Weights of a small contrastive image-text model.
Data: trained on photos with spoken descriptions (Open Images, Localized Narratives), 203450 training examples, 1.9 epochs.
Rows from block 5 of the text encoder of a small contrastive image-text model, named by matrix and row number. Rows with one number belong to one neuron. Each number is 500 + 25 x the weight over its row's rms, rounded and kept within 0 to 999. All counts start at 0. Numbers have three digits each.
After each neuron's rows are labels from the 100 texts, of 14976, where the neuron reaches its highest value: "tokens" is the input token at the peak. Only what is clearly more common there than usual is listed. The data: photos with spoken descriptions (Open Images, Localized Narratives). In brackets: how many of the 100.
# fc1: MLP up (text_encoder.blocks.5.mlp.fc1.weight, 512x128), inputs 0-127
# fc2: MLP down (text_encoder.blocks.5.mlp.fc2.weight, 128x512, transposed), outputs 0-127

fc1.435:473488480453518477530479543514524494523518502496519538533511492533489481552544490490519511538518485479472464532482475502509535507491525535520499511472497521550487465531489510464528511502522530529526439530519518473483498494458473482532550532489522466481531497507534525508531456494533486513484510519527522516528504532473537476497524526520495485459511493487498518545477477497481472490528
fc2.435:496504500534458519510490485469495499447512476542464536491499501531479509494546514483455486518473484459478470504559486478489537487502496501496515498474467482479500498497502536487514498554512479548458505512559487535468476494518495535549513486511461480536535478507480520522543475509552517467498529478514527496461462504497486474491479539523498466467506499468513495492483520508486497475527
tokens: "photo" (21); "a" (18); "of" (7)

fc1.323:437514462479549523552502521509502504546508488511481469506502488495452488515475480483513516503515539532501532536459466473500498495475545483486494467511484535550549496487469510514521527525519522462524513530516549461525567517502462523519521491517495474503525488515550474513522491509512453499532507492484496503514499470497476507513506483513496488462529504511492476494451514530489525490514
fc2.323:516468507485486524551497527514498515473485507461453484500525487507527542487516509461551503489493505528487500532491476469539507505477478508490532484458522450472484504501481513525513519516456470515516542516521489527460532470538533483523473510468466456501517510512505491549464510530516465492507515472520522467489485507497485522501524444473519505463510488536456557478461510493485487481508
tokens: "." (19); "and" (17); "on" (11); "there" (9)

fc1.509:490460449473495547536521465465529490481512467520498532516466529489527475557474539500535430476487474521527517540476540512478483499488520520444506487493537502485461515525507487527519514491499505518511516486515475504471486483512500511485482514537451492492533514473485481514513432480497514507521493453513494474480456502503500509459515517508483523498472482515490479535508484529504456520496
fc2.509:516512459478479434510532508526521492500540499517484482518476520535475447495477454475524534501511508519483454531488486469479494500491516500468508468533455526519506490530472460491474521499531472523489485490461498475523460511542468499476497508528511474503525473509497477499546498502491495517469511528518511539527547502471537500535521509503517515483459533454462461490523503504473475541518
tokens: "<end>" (20); "here" (17); "center" (12); "picture" (12)

fc1.66:457477491470519528555516487502462463520493475475517489477463513471466465500535497515509512517520511548486510538485525506483513524489474520494501484468535498541543542482473511549510503492508505488504464490516502530504504502462482488531501483499481484471494479463504492527515500535503488537487546491553535471487523487494512533537525474481522503459489435483432504532501494477501526517467
fc2.66:462497522471536497525521471461500535514517509487550493508487518499549501481511528486552495515470497520478478488508500479486450542480481523461484478502487545523504507471528527511480491518511522561504520470470543532487476509483475511544485475470471460520516503495528525517497488474504483556537527474468523508506533532477482482511543491534471518470478473543497470518501465468506500507504
tokens: "." (24); "and" (14); "in" (11); "white" (10)

fc1.156:460502470504511484532466471482548472486536531505487514518434480466472511475484523510521450518479515493500517499491544531483530480491463506513482509490482523487504507530527531465533495469496497490513496496533506530446524480505517490513505537535464485490473478487519525507535490475530525564469550526527502487502450486518484529510537488519473488473478494528510508459513470493480530522466
fc2.156:500521489458500525521499497495520485534474446549476500542484498501536492498493489459507483473526494478507459517522512483532487496503506464466526453497465493488476470518513468486507487513459522505492515528504524511492475471524480475548531501486481456526527513461471540543463501502456460465472509494499492524460522509499528506504490476481528539491490517517431539479523464495504461492531
tokens: "sky" (30); "<end>" (13); "there" (12); "clouds" (10)

fc1.444:493488519525475527536480473522517520548497483512478534489508488483466485482486461482473505496507496482494466477519509516479486491486519527500503511546491515523514514540441537525508481571519542511463512493536514490518507446532485530493527485520479475468538512500456476493520480534450501506486479467486554481494496497509494534469527512502475484482504511471506493538554471539495478550516
fc2.444:522537505501438477508472513454517509517466491481527500502504514534497476525484491498505490460471504525490515514503505523510493470488497440471504535488481529474468490493521523514481500522525557534467488461507497536533498485510482467468478530507494489482470513556452502521536458531494491522516479489458490545511510548463508501440503489520469513452527523484501476513505481519477485540523
tokens: "wearing" (22); "woman" (13); "smiling" (8); "boy" (7)

fc1.151:472516527513506528524509470503501479526501451500462531524470491469484463479526486527520476536493529536509458504480494492471502515559514537513509491475457486505502498534512532475502497470422504486537486536500507505498517499480502537491542521508490504481493478472494495550507543503492487515493509481528498472452453472471501517486550509475495499491501505541511500498536475529496556470552
fc2.151:491519540476485558541485523506507476484483484515469527549510486488488525492466503503472539479523487503487457528492481526528507508540511475454522481526568465492501489495513530511538482511528539519512515490512516512527500526480480540508497467464537524534496479522499505517517473508468507513506496473465513532481543540504529458497479517523545525489542506497458517486454525520503547503506
tokens: "image" (70); "where" (13); "picture" (13)

fc1.420:492512482490507541515508446489513480509495477474523508483511538445493427491542470496495479548516485482495494498516505546480479482527467497496481516516539525517524506517510537532490476513519492516540451528486526478449496486496463521478562541516477516470519482510478488555495459476537492514498490492515488512495510504507506516484566540507509501478489520495533516517479467510535535502496
fc2.420:508485503510528464529485483500505538493489491498480515527498502473526484474423456518526512477482482508511489533495494520476475484513487501471548508505518475473509442533508509489472454484483485471515543495526524496494495462550527506540528490490491525487492515497478525468499475447475504477447495462549518468479525457514471478498508465539523525483493500500491495472496516505551544517464
tokens: "<end>" (14); "sky" (11); "and" (9)

fc1.191:474502509495502467481509446474535508476544493526522510490496492478472497518496491512494507495480513520488473470515499527516511500535501529485538511475494493510513467476508531498470518500430518499498481486508488477485528495528493543555513520521472467494509444516494467515498504542476479545459506514480540466545492438507461511491567543497471529519467487488467488503505448507512497523466
fc2.191:475458534435494494560444486505524515486484480506485511500510507496482511510470448520545471480505497477494522501495536501491497503520517463510490538526529506507465502534513514517488456495486478479485540491491540511469468458509530450553486511512536513499448518483493503503455518495478471521463488507500509511513486515515513511528511513547505552504488545497533524467519491447501530501500
tokens: "sky" (22); "clouds" (20); "." (12); "<end>" (9)

fc1.32:487517467435480522500518522470503499484534436534506504533501476458499507471545475484490478519516504550526523496497540506517505490509475527494458531489511511540512503484490511486557501500532472526541449495529447508491514472496469494515523507475504486447544485479531481534496455510511473497512469503517514456520486486547480524485507496479517511471526480446484514488489493511482516510501
fc2.32:494508486507480511479482469465547483502512474554504526498483488471489523526496497533489460508521506519492457552505540494489473504507500518465515540458490464534538466509490498444506528526490520470479533512494475489504508504532495493501499493498476481489508472533521524507541495473509494551507532463495486503477487456560544522491537551501513515476513502482485470488478498481459540527556
tokens: "photo" (34); "here" (17); "a" (16); "picture" (14)

fc1.7:451510518523539479495473499467481501493525518513480461523490498494467480463510468535520449474531480531513525515457509472461505486477508487476519494479483545543492524497472471535539494473467462502534534546537482497509550533514457494522497482531533490455500479482522507518473504505522510482465491476504504501479508494539491519490477531524506455457488485479521481502457512488530475470473
fc2.7:528470529473490472510460527527517491493533542524514543493516490501459505518477542531512476476498474523444484524540508510532459547493472538488463502498461481522498534488511458534460480461484466509532525486467491465527481474480496462469501477487479524478523490463520501527492539518459520466516507514500492479514475483462540477495478509537478508482477516527496505503473495481491487543483
tokens: "and" (23); "there" (10); "food" (7)

fc1.160:502504498520485530540481498517481435494563444504489498480488506494442456476534452503476488519470477485494461518491516507483503519510527500511541462546465510514508492524493488532506454460462500485495445510504482537511468526530506490510486487510475483471475467478488480500488504523509516480467489473543531484513482467463469537521513510496466494507507485502482513505533501476525553511527
fc2.160:495518518516503499475560480527462496524509480463498468505511526478544472540524537462536496477488477564507533483469496525503511477543485493483510474465485526507514532506478486515516513525488512533509453529548505493501460486509481470488488486479516524513533460525525489513476540516484455526511514476473480520470521482509521492471511482466508536515499446486518492505475457459526522484539
tokens: "smiling" (20); "woman" (15)

fc1.357:477501525523497472484461471542465519540491487492460534512507463488476494493495537498477515464481507493447477523513508520510517490505488544520503531511510479516493516531469460500519539479470473504528522481494475488493552552496456503464502505508553530492559523468486481465510535517483520477549490508499482461458512520513507471523494489487504463479500519480518520522518509501555543484526
fc2.357:480522532462512479501515530482530473461534502495515495492495481529515512456498490466499537500534500525536477501467476463519488492508511488547471499512442539489484529476470487512477491480522495498489460524472545545514514506479495522519466486488454450483497515508526481518524503471506460474537499505521525521500463472510517555563498515510537495493500536535476535506490477512458500517460
tokens: "," (12); "and" (11); "there" (10)

fc1.324:516492472492501540531488518479527467528479466491488483496506494507504502480521521462523456536499476531484439507536528499475520529519491523447558526452482498479517480497498501491508506542514507554508456494544507526467481497501495525542478530541475463515519518517478512523512490481520523520507484507497545517491486507505548524481524508481538518479456467478475466514498482490440498525517
fc2.324:454466492498546483484469503470530493500500479500473501529508514506496462438511526479517496467532487516495444493553524496511519514511510506460498461500514447524475490512496450500483507494487495518473501500508501471458486531521497493550481508549486478505496503495478506548529553485462459528522498501486530483480507443486549531519505483498516497463517507498477500493523453468462513496539
tokens: "image" (76)

fc1.289:496484510507471469500494508477480485553574470546452482480454503500464475518478475515500498528515498460493511503512512502499482463501505501468495538493475506496466466531511516463528543490501483531565493492523496530469515512505518524476546477513532480489470466522531487471529472517475477514537492490562481507501485477542518484487516515474513513487454502481457485484526486506524519537499
fc2.289:477478522472477531474474466506496519469493465551455510478521493525517486491518497493511486511558493483499476492525484473478522538471520498457477524472464495537544521515533515483517534529488470513477550470485445484474502484548528510522489483498475463516536465508507502521504486516506455470480530522513502473454480476509518503495497517474500473517505461487477501516506474487534459530554
tokens: "image" (54); "picture" (15); "." (15); "where" (13)

fc1.317:463492530539497491495509500474503478531545491469504499499510508515465527476513454525478502491504477489487464526472538531456515537514523485497507532498488516515495459518493520552501511486440482538480469514485474533461515491484437519517520487488478486475510522528490472478527517534494529455458523469518544466488481476467461522497519527498490484489500451493499524509556526512522508511468
fc2.317:494510525475470457457535490490482505529509467497531493501465520477533496529550521496500459488494505519513529498470476524529486482562456465491485493465503477479467516474523475480518498550490459509504472483535452476507473502491504529504480487547506522514547499567520516525510522508471508535539537493510493520510502519544516482516470516502458472500511504469476517512507473527507484471537
tokens: "and" (17); "smile" (7)

fc1.305:462514495499516497492469499530504469552523463498477459515457481459467458484550481525482496516464488477490533489507504523478503466562503488439523478556522536502478491523508539503531476482467497505508504504503499490485482510498476525508527524538463472502516499521482468490537460500482496533487488518510537503544454487498500474501489504507513476475484474515481457481510469498533544462471
fc2.305:472525478482464482477496506454528515482501516465549464500496484461461493522489520511500475527531485498523511490474495515494484510539551497502506524458494494446501496443499501516501533475495541527446525524510533524494529505484496479492540506526532480504517476559473520521507527511480465526482516461482502504531517455454488510522506533479492509478486450453471526525498520481496492463485
tokens: "," (18); "<end>" (10); "there" (9); "sky" (8)

fc1.385:483459521459478541521488535481488462502522459494521509497516504530466488492532529506520504546513537523505537534470514476528539451501508498478499514463508498487477524490531525507497495526478475515507452499513458533461458461479499514542537554481476497501499488520489494554528469498500483515491504466533522537493528464520542519505485545510528530514543509521501516501508480521474489475518
fc2.385:460464490484511477526483506503457542510541466541460520524498465502515475505452455476528496450486488522457470542542514498520483472500516487479478518524474464521487528517477490475533540538452499528462509525485467473501522524526498543530527493479498501518532511479519497508500534514469497523489498467530496506456523482482499487516529465520498486511509507526485517504497511452502490505557
tokens: "." (27); "drawing" (16); "a" (11); "page" (9)

fc1.92:471502523522464512502499468510462463510510449517479493505495472506435500478535436537518470503480487495507474483502535543445521539495536486511542531530466481485475508538501481533500493493484529504517511494520493514477462495506486488534519469500516501493485525460483490520523492538480500488486516493551546475510480473473479529505480543514459489514473440532504513522519491521496538518487
fc2.92:506556542487483514465539477499468457518526482465492504480502516511529482526526550510477478490507512465505497506469473537524537459558517513513483484484508467496461505499477465531502548539519506535535471513534477455512503493476483502518477479502502473509536456525512513533530496540520467519527513496496465503463511517490488501461530564491492495495501464490503477511479514480515520466513
tokens: "smiling" (14); "woman" (14)

fc1.56:471529512475520517518526495506518487501526504469502465490474489464503487497502518478490503529524496512507484536481480517519548538490475498480468474461523518541529541506472520498480523491462464517534508501500509512524531500489521519490512472479509510480489502545538529518502499532506478497465538490479474485528458481561509486471557513480477451483471433544529466522483464498470526461484
fc2.56:490540484531515478499483507482465547545519536501483499467536484500529520461479535532487542529488513520434512473486487483519539525536506514506513492492512517503492502520504523471520548472480467501523516511545477449516550543511517497530538441457509487510540486485505506478495482498524499485525539503475491512462476527522444473494506486486468480505473510538487514485503504496511515522523
tokens: "," (18); "and" (13); "there" (9)

fc1.168:469485464508455486524460473504493524519548527494482514519499468480521470491468497478536500520478486509461494498515515485479471469489493484475537541524516493558481488537500457460539537486465486519510479501479463498513479487520541502495505478463533466506470462466494487554515471488482497473496539469550523522492480473527535519483519469546536523477494477493491516494537501502516521520493
fc2.168:506478506474481516495482541526521536541510489555520539498536487516531466483470529487484526460548478507516465500531479506518460496504532509521468491515483477519521492513481518465526529556488477486483545494533503521472462493507528511468524496473532452525528516496518509521451548496519454506506519511499493489449504511500497520523488473496543497506461484527499556503499458491487488511525
tokens: "image" (71); "where" (12); "there" (9)

fc1.172:497512501513533492486458517541479494543487518489471517518522452505475470520474497527458521468513498480443503489513459504474500548472473539536495537504509475487468491535492468513505510521518505516501503498518477464483527557477496525491494466530535519503543522456497478492525527519464518495507478494513477462480492516517531473478487479539453468503502504497528510475491510464534551534543
fc2.172:472477497454500472504521494455499487492491499528508509500528518505478467514517502515538477497511498508539510498487517460501528485476521476554461465503454495527527517505512465526494510494506535491523458530460522529501506480460547507483483473498437481505490517542505516516471492475494456513519478535514527503537510459463529511550502519484484469494477523533456509540496454481451498507469
tokens: "," (18)

fc1.163:529467493525480467481517510472539489529469470536518519474489467451506470531492497461539468555507485494496495538493511503480500519554475514463487468501467494485477516508486486524493514523456478489498461497516498480443527460508456519520510476509476476452505466490520493517492485491546499475500517520543508442508489484539474522498541518517465524498474499470525490499506519488548515475494
fc2.163:462508511477475496530504496509516496483463505472458479525534476479493554458484469523470481524482520528537492499482527485515503529494503538496508503511486507515471517476526537505482452490510496528528464521540542505501506461544487501461463526505512497486466523519460544525504489520487532532515514530509503530459512464522502525526546463510472535527536540495515473541499477468484482504537
tokens: "of" (18); "." (12); "sky" (10); "color" (8)

fc1.409:528539464463495472520520471533494511488472475507469477485520458532495483532523514471526451486523487533493471523474527484473513463515486478507491492544532486479498489506461507497499486479464481481547471541481489522519502504485524520519516489477495493538508499519468517497524541509508495506526553448535514527473523505469507557548500523530517498492521464486433499494502522479475535499467
fc2.409:525550533502541502483515536493502469531503503495505511508453470487508545479506499515502463486500512525511440467492482527518482492520498497510491516545518501511517484496479489547507480498445472456515515538463532438507531543516527527476479454490537499462488472498463495518484504533471518460538481452471503529498477526469511488502529491483505511505516486523497522483498464440502498500515
tokens: "<end>" (37); "." (23); "green" (14)

fc1.11:485494528530481519541522468520536493548550479511496500475507464536447518463552475528534476529485500500499505475463468534444507497500519494469503495523488465479516475499526476498537538515443504510485475519551508506520511543523475506487476485515471459474493496480528491520510469513487525509474534507503518476457492482512526487502524522536471510520524462496450496518527508485529516490506
fc2.11:526529512489484492447519544498500488497542493526479510501464527493491509485522498481502495504494484519468490534533460490485506460507465462487497511503547524536489493485511511484509531535491513524516438507479511474493458525491503515515477529535543537491488466537507473482522502477524474490572537469497491488472526537496523464522459543530520513510452463521511501478513489504471510455537
tokens: "." (22); "and" (16); "," (9)

fc1.130:484531503547532504486517473487498514496536530487498498465525472471489481516517509464491532558487486501512487500476473520497504506476474503500442471501504540518509521500477502519477521495522487517501464467539518481517560510523447511478501503482506467466539475523497527512553458502497521539506542489503541463490504478509505487461540504482485469463498420511532471482475507511468504517490
fc2.130:529476515519477491503539484532479476510511542467527514483513460459487530506514475492526529486464516471518494514436478482501490486503527487545483485489527456515519545498462464454520543444508505512515502463503515492507532507495490457490470469499548513499488484514496515490510486512506530501514473488464479469529477537519450497532529494471518480509518518549504544509529530479519503503451
tokens: "sky" (43); "." (12)

fc1.458:472528467529479487510481463482491498526485520497520504485502481518436534485496490520495499518473502515486512550527525533470528538514461494499480531453530472497484485466512479503498457446497514513490484508507465474454567475504467493536534525512522499457505482461508511512496528465505508477528536526485467472471457507479510481479479514544458492493524490519504468502497535477517537483476
fc2.458:497494518477482459556438519490493507527442463518477538478483486521487500489500446487491467497500501488522494498506480534497499521477442500495481457480523489470473473493565542489473490486494477498481519530489534479527511491492497515542508488479517492500509526476469500532527481481480528519466475511529516471495525521526465481469534460484483466478525492536525513527466500489536524539529
tokens: "sky" (37); "." (14); "clouds" (10); "<end>" (8)

fc1.94:487471498512517524501475481489495518519538507494462459491464513533477504560517507469492460504521521502480469484475482495525489496509538521519474481528522522531547521483484491494514466480483516476477462524516499474485524464481474492544526527488523510483467524523456472518472508461481497545476557471534515515497497468499535507508474519466487545471483471454465509498477484530517468461535
fc2.94:461533499461533486529474477472562499539485460476531482511507475541477523508503512508501503510542499464484506469479507528489528519547493524489515447514493468531530538464480524487524469517512488469489514482505553489519507503475524506448531527507477497516475541520467491496471485511529452503453502521549479466525475456488483501504514510492478483479519475504507496491470522503494521489454
tokens: "red" (59); "pink" (19); "rose" (7)

fc1.148:511461517476545546495507509513565490473499429484517492525495514492465491497520445508474482572532503516524515501503480507491514500497481529451508449467490495520479494496531500480516501483479455482497491503512511515493492528505524516513548508540483524461489500533486480526526465475505495513440470490503492507527484475525483470492513547462503467476490479532517481523490521480474527472522
fc2.148:496504554545505523514511473477520500457473506487492473501454508459515524483488520502481460498428515499546481517481505549487510523544496491462519513462504488463518483454524512493487525482488549529450498494552500497459474512536461470521486503504487501476469498478451502486491476489486515509522494489482533522520505449495476506491492508510472502518481465516511491503552543511517503478464
tokens: "," (14); "and" (11); "can" (9); "building" (7)

fc1.35:487536512479507497528448485501456522582503530559480509481504462492487459508457490521532511514474482494495482517518509491508464484515540531482471530509516502511532484514524506531480505504500506532491506526473489473524560509511548506557512479467536499511480492503461521553472479487488459510497546458498492488474519519493490517507529497522539469518490465505509491484492478503522545493501
fc2.35:507504506461502523525502478461459529541527534502469481450513470535489474532477501506477510516519499511464461488483467520493448500498491488498466490529525481507527467544508507480497486497528470525510525512503515499534529496524522492520502490511540502521503463475504509529514496509464515487451500476504531525490514551459530463522558471538523526445468514496530492460458512487518523532484
tokens: "," (14); "there" (14); "are" (11)

fc1.326:502481454534527532524524507510453462528542441495486529524490474509489458515507520516518500540499528527518505476500483532462555496515487516477473492527516491535510500491521527528469526489447525515497471497534461480481550511510510498492534478495464507476531497518500510503519523502480507501515494482530462518495446535486492484537554519496466527528502473501463450500477509538510518522492
fc2.326:529470490461513529502556480531528532468534467461511503486521496482526498542509493506489464490491517510501486463536513488487464498510492528473490473512533500459519538463524469485522526513453505502517509479496508459465504501516504486480497482479482508489535460554519521536457493455512472516483503521470463491478518506538526499475486463536476476536504539519493530455525524460487521524526
tokens: "." (76); "where" (13)

fc1.273:462501524515517459499496535483490452531474507470516462486476492487512523513525507488518479506513511508508486529505538496494528511561473483486517472516483503478514501521479519478475449507487519466494504557522496474471526540498491547468469483516536511543533448490530474486540516450459490478512537453517531473526478490513533524484494522526512484512469481514499473477522503508536506453520
fc2.273:509524479455476508511511522524502473492485466502533460473474515519475499533550498526456490530507479498529518474462466507509501487468483547521442470481551489515533535502504546488507518547529526491508471487460502452512514514443512520513543476517484474477480468517489507496515515503483486486484523461499492507477503527551526521481528484520457466516526507484532510485496530469499527487480
tokens: "." (41); "and" (14)

fc1.9:503474461495482487566473486487541506530508463499505535481420525491527492503516483461511432512490489539523478541485544497488477498474471486493479474510500534513528511520537530468519477487509517503476530502525528527445518477502503500515479545507500490512484498473496519507519501504459495534476497514530522483496497454518500518523496513521497537449516457472517489456500485497472534483523
fc2.9:486481503511473471515488499491513476508534468519500508546485481491486498465503451503510472497551534513546498464501483489534530480470470451552540483525508484471484478531525486478492513512517518541494493507465533520497475488541506515477503525550468509497495535500471513551495505470452466483526504477501492494518523476452506484566496468514530528480507503482456498534537489538491504516492
tokens: "<end>" (28); "sky" (16); "." (15); "clouds" (13)

fc1.30:509512463538522500463537481504483496502516536468515470479481526502466491536486506489504515546507516499507503504522484524474474490514452523480501486489498535499505495464482510490473480492520490521468489487465522516530519526470532552488486498536467505475478485543527511503539443477531526537474507518496537471529472471562483465454519475486446483511520475538506464511493474541522521486527
fc2.30:463522544477479457544523466533506471476515519485513526535519463479503537471504497523518509501520470490518513466447518515504539533518504515552525529496449506517479495509466473521511514443476524495513481503474494478491503499453481494508478481501483492499509497484507518474500488520449496495552496524468468526519514491451466515530503467530522499530501510555531538514540497485498512504456
tokens: "sky" (37); "clouds" (19)

fc1.400:490510480505525465495459525555500475509530536523476542494482449516503532505491484499531530484507484479473478492469511510500495504498540528527479492508517489529494517511478520456530492453504504486516479526510530465494511482488491515497503486479557534488556527454522494455533529532524469487556499461500470481451472524522502507506502490511504455493552519524515517517490521467512500446490
fc2.400:486510500499485465474494472504476526527492549452533535468518491527481499441447474478515492461476496518501470489532481471503496504513507514529580493480553515471481493488512492510455474495496527528485474534514506511487498495530479491507475475480509516488501484484509489495536464534510479523534536510466522460515499490493469524471510521549508536460543480548496511494465495476481470477502
tokens: "," (31); "is" (12); "there" (8)

fc1.43:476534534515491487503503528496525480538517493515507528541510473470463493512557492495531490532511522498510489533494530529506496476550541506490530512479573483498496468507484489499528483468507466523524465476536500515504475491453474502475526479463510459548540476494490501497484519517466485477547479485528472463457500490512494519547521492501511507492471481487464480540544499480498542495472
fc2.43:465504501485470530542475495484533460498456508477553492473514536463472501535493518539500515517477451521490485500542511514508497480495459516481499488474539543500477435506512496549497452533500501515493491483522503513519446458473460496526475475500470536499507450493519519494485490468518476509481532470512497456468479504504526489495494536509464521494513457503538488503536498518493484522495
tokens: "<end>" (26); "wall" (11); "is" (9)

fc1.487:496488461484524533560465517491504502548504491516491474473436473499483467513530483513511490491463500494500519499461507496518501479560502501484446454526532553498496504517476504480534458491459503505497523559491487480437501474488465500504487528490495528495500529525524495511523519463509443540506495470514524515528463501473458502509538475464475485472508488495488513504496497498527510517485
fc2.487:496536527505476537521506501517494456484460487488488519493480518531472500496552461490500459483523494476532476527483498533522519482539506543521499525489461509449522457470493544552489485518448497529504458483513505499467495507476461493506510478495484538495467529518459469464486491471477516527500489510467536504468504478479493470491465543503487518498522455492501521510521542486509554487497
tokens: "red" (60); "orange" (12); "rose" (8)

fc1.119:461478458484520451536452536486523484515538494543511540504448474492473525480490453468493522514523508494452528498444503470474524459506474502529498515486500498527512525491517493536480502477473475476486480525508525527497513501477474505493570462494488489524510485477527513468470512499522458530501530483512500498511518464513503507508529484493535477487549500516502469523463501523530489460478
fc2.119:465476496526532532537497509473468524471530521473504518517496494501499538502512523456541491465463512559505448499503487445518499528514507478494544499502519484478490490505460484527453490477474520523496488509465508528468523496510493524484531461458523502502510469519525544517499479513505497497568537470491494504488493502482515542516527509542529496495465451498490533495511480467501465501551
tokens: "and" (19); "." (18); "on" (12); "there" (11)

fc1.319:469493508481508542520505509462510460464497452504491482473519529494482502484510502467528501509507518534506450508513507532526530529509473471486546490503508497473515482478543497508521490497464533533497433524486493511482482473544514533522492546548439500493468505506467507546503457514500517507474522502536548495534492494464521498481503518541526537474499466493496519534519490502460491485537
fc2.319:485467483454487485513492502460482498483496463488488453524471519547510467502462478482494504501491530496517460503555506535535498505483475491508497444521515469489462466495515479540475514484502461504493496536513554493475508490523498539507478524534478488526510481494463526548496535469453468500475540488519523478484493517510544489530502523511540527450508495479460521501471506483494542486514
tokens: "<end>" (41); "sky" (25); "pink" (7)

fc1.112:492537494492492478488485498458551471482497460514539465525520525499491485497491471469529453487509492515518463532509501507525562510497516481464536475476476472477478491495534492528473526510436487510504440501506511500466485482510486514558477490548499503527480510526482517505518487486510502534512517518491517473522545459506535513524552545496522509502485436512506500494531486512466476486494
fc2.112:528474542491508527492477494513534491450451484487486474518522505532488496461437501491540471509476495483538456489528536501529480505491469481479536492516557483451486505503528508517524493512490533515518477518486498545474492493522487465551482522487472495492503513453468501527482532453476509504476464500524531497474515527505495492531500480526551526443479503501501485497516461486465491509506
tokens: "<end>" (35); "tree" (17); "is" (8)

fc1.363:491519455508491507503455468483536482522515496543491493464494516490452508500518460476497496526531491474521470471519507507489538495519530538464476512512448499476503505551513490504490480526489453493525490553495497460509508505523431560495500470529513507471546477507472502499486531515482491521476550465510522522538481486495492532532562490510477519473477504498489481505503529478531498521489
fc2.363:529537492465511462481523469526459485511535528488527485489478505458496511537450479523459472517478501505524472530472508524511482504487483489533497467499541490492498495498521541538486501485503474464483529481550548524493455491471523492493492528501466481497516467551513474490507486469504565493518526481456515468486475536516495476485526489494514525540526517519535462472492521477495524466494
tokens: "red" (60); "pink" (9)

fc1.26:487521450476538507490489456476476538521540498509488473513458504484525500499528503532521464533496522460513506482480488512483542492538530487521479465497529467480527480532456524500460530486521508519508474541512525478505500492493480508508538479467517532517546471501506461492513481481524508530483491505500535496495513478472516553544490517520470450443488481498521535482518460518476521511541
fc2.26:525539540515507534468479546517488483486533522539490475490486505466481520464495521471539484485481453536476469507499511495502537461494502493493522471535474525489494479552505473479450503537506444535503492519514539469554481468484480483512514474518460519465495496522519464547525466495477453472480474521511491525487495517517467497495480508476522471483529505472487480489498510493480482531471
tokens: "and" (21); "," (20); "trees" (11); "there" (10)

fc1.428:462521483482483499479518478474513493474510505506518485475495495503448526528529553529465503514484516522486457521522497527513517500553489555480474558493529487513498476476520507524489510440466521493495508506524471478478515541477498485501480518525555521478487496522521526506525507471505523464466514477463491510481483453491494488496512472523454519472484467509491521461506530519562543520528
fc2.428:509500532516485474540455538541508499508472503534483520490531491499509531505506448486515518511498523501483513527498470508507492553452482506483522445458487512519492485501515490519494481542513485531513535492492471516505497534530477523535532498470537504459509516496504529560487511505501534535450516527463530483510517533537528487458532507499487457479533475474526478529453540488486506492484
tokens: "sky" (31); "buildings" (18)

fc1.452:470511462543488511513478494462472471469479483524551529487482485506485492474510467475525480534497530506470481462525511553476495538515513508470513482531509501525523517475524522521512486506471524548518498500477501487467546499507466528485541483468495484522524485515493459473499464528526501482476520489514459513494482450476520489448564545498491506501543469456500508496458507514489506487499
fc2.452:494498487516520471517489473501478481487463481539488486480466486489454535517504551522512503465448558515498487492509512514518460497477502500461471485492517507509506466527475512495521513461513449484516488511502512488499545474465475490481454478484543496500455489523489538513469491471452477494521490480519470546535487507517476504540546470539475476487512493538514480449528492488525507509541
tokens: "red" (26); "." (11); "pink" (8)

fc1.25:499533439478569525490476487501526532503541469465533527523467465499521458501473490490499491507486536510505464514511526468500503524487501481539498479512510555522522514498504513518498495482482480516528457540494500492468489478474470548500496515475463532515486513522516489475479525527500488512493523465542512470476527524500488533513563544527496448456518506465485526518493482487484505484513
fc2.25:495536509456527534487523487506474522503525503521520474506498502470494491547505520525488447518502524552504494516490455537473521510537522453514501500541506462545527511522526497471467549497512462527498481491490485472493473499484467522541506511496444495532526462487537539549503484453499495490501526487510505496492530501522526510535484477489517492505446512484469522501467459514464479529495
tokens: "flowers" (33); "fruits" (24)

fc1.102:483508485510485518486520494444513513492537493492510478459532484535494488508475539471482506471500475529493433471517472454500503523491512471505511507535482549490506503496476479547458527531490484500477482511509484479518543500528519494489506450516475488471518484523500491509504462525533469496531540494501528519512504493489516514487523460550471475425490487456519478537508459541475487480514
fc2.102:514486485514493518520489477512512461494531529485547464467459513454488482514503497521494515503462499520490555508482519486494490458532526528521469538526522514523503519481482532486539465436492490463544482502499530532531507522437483529466502473492479533490475491510538501443514518504525533478528491503483489491532505481495462499497487530517485482554533472532514474490540500528501495496477
tokens: "flowers" (32); "." (11); "," (8)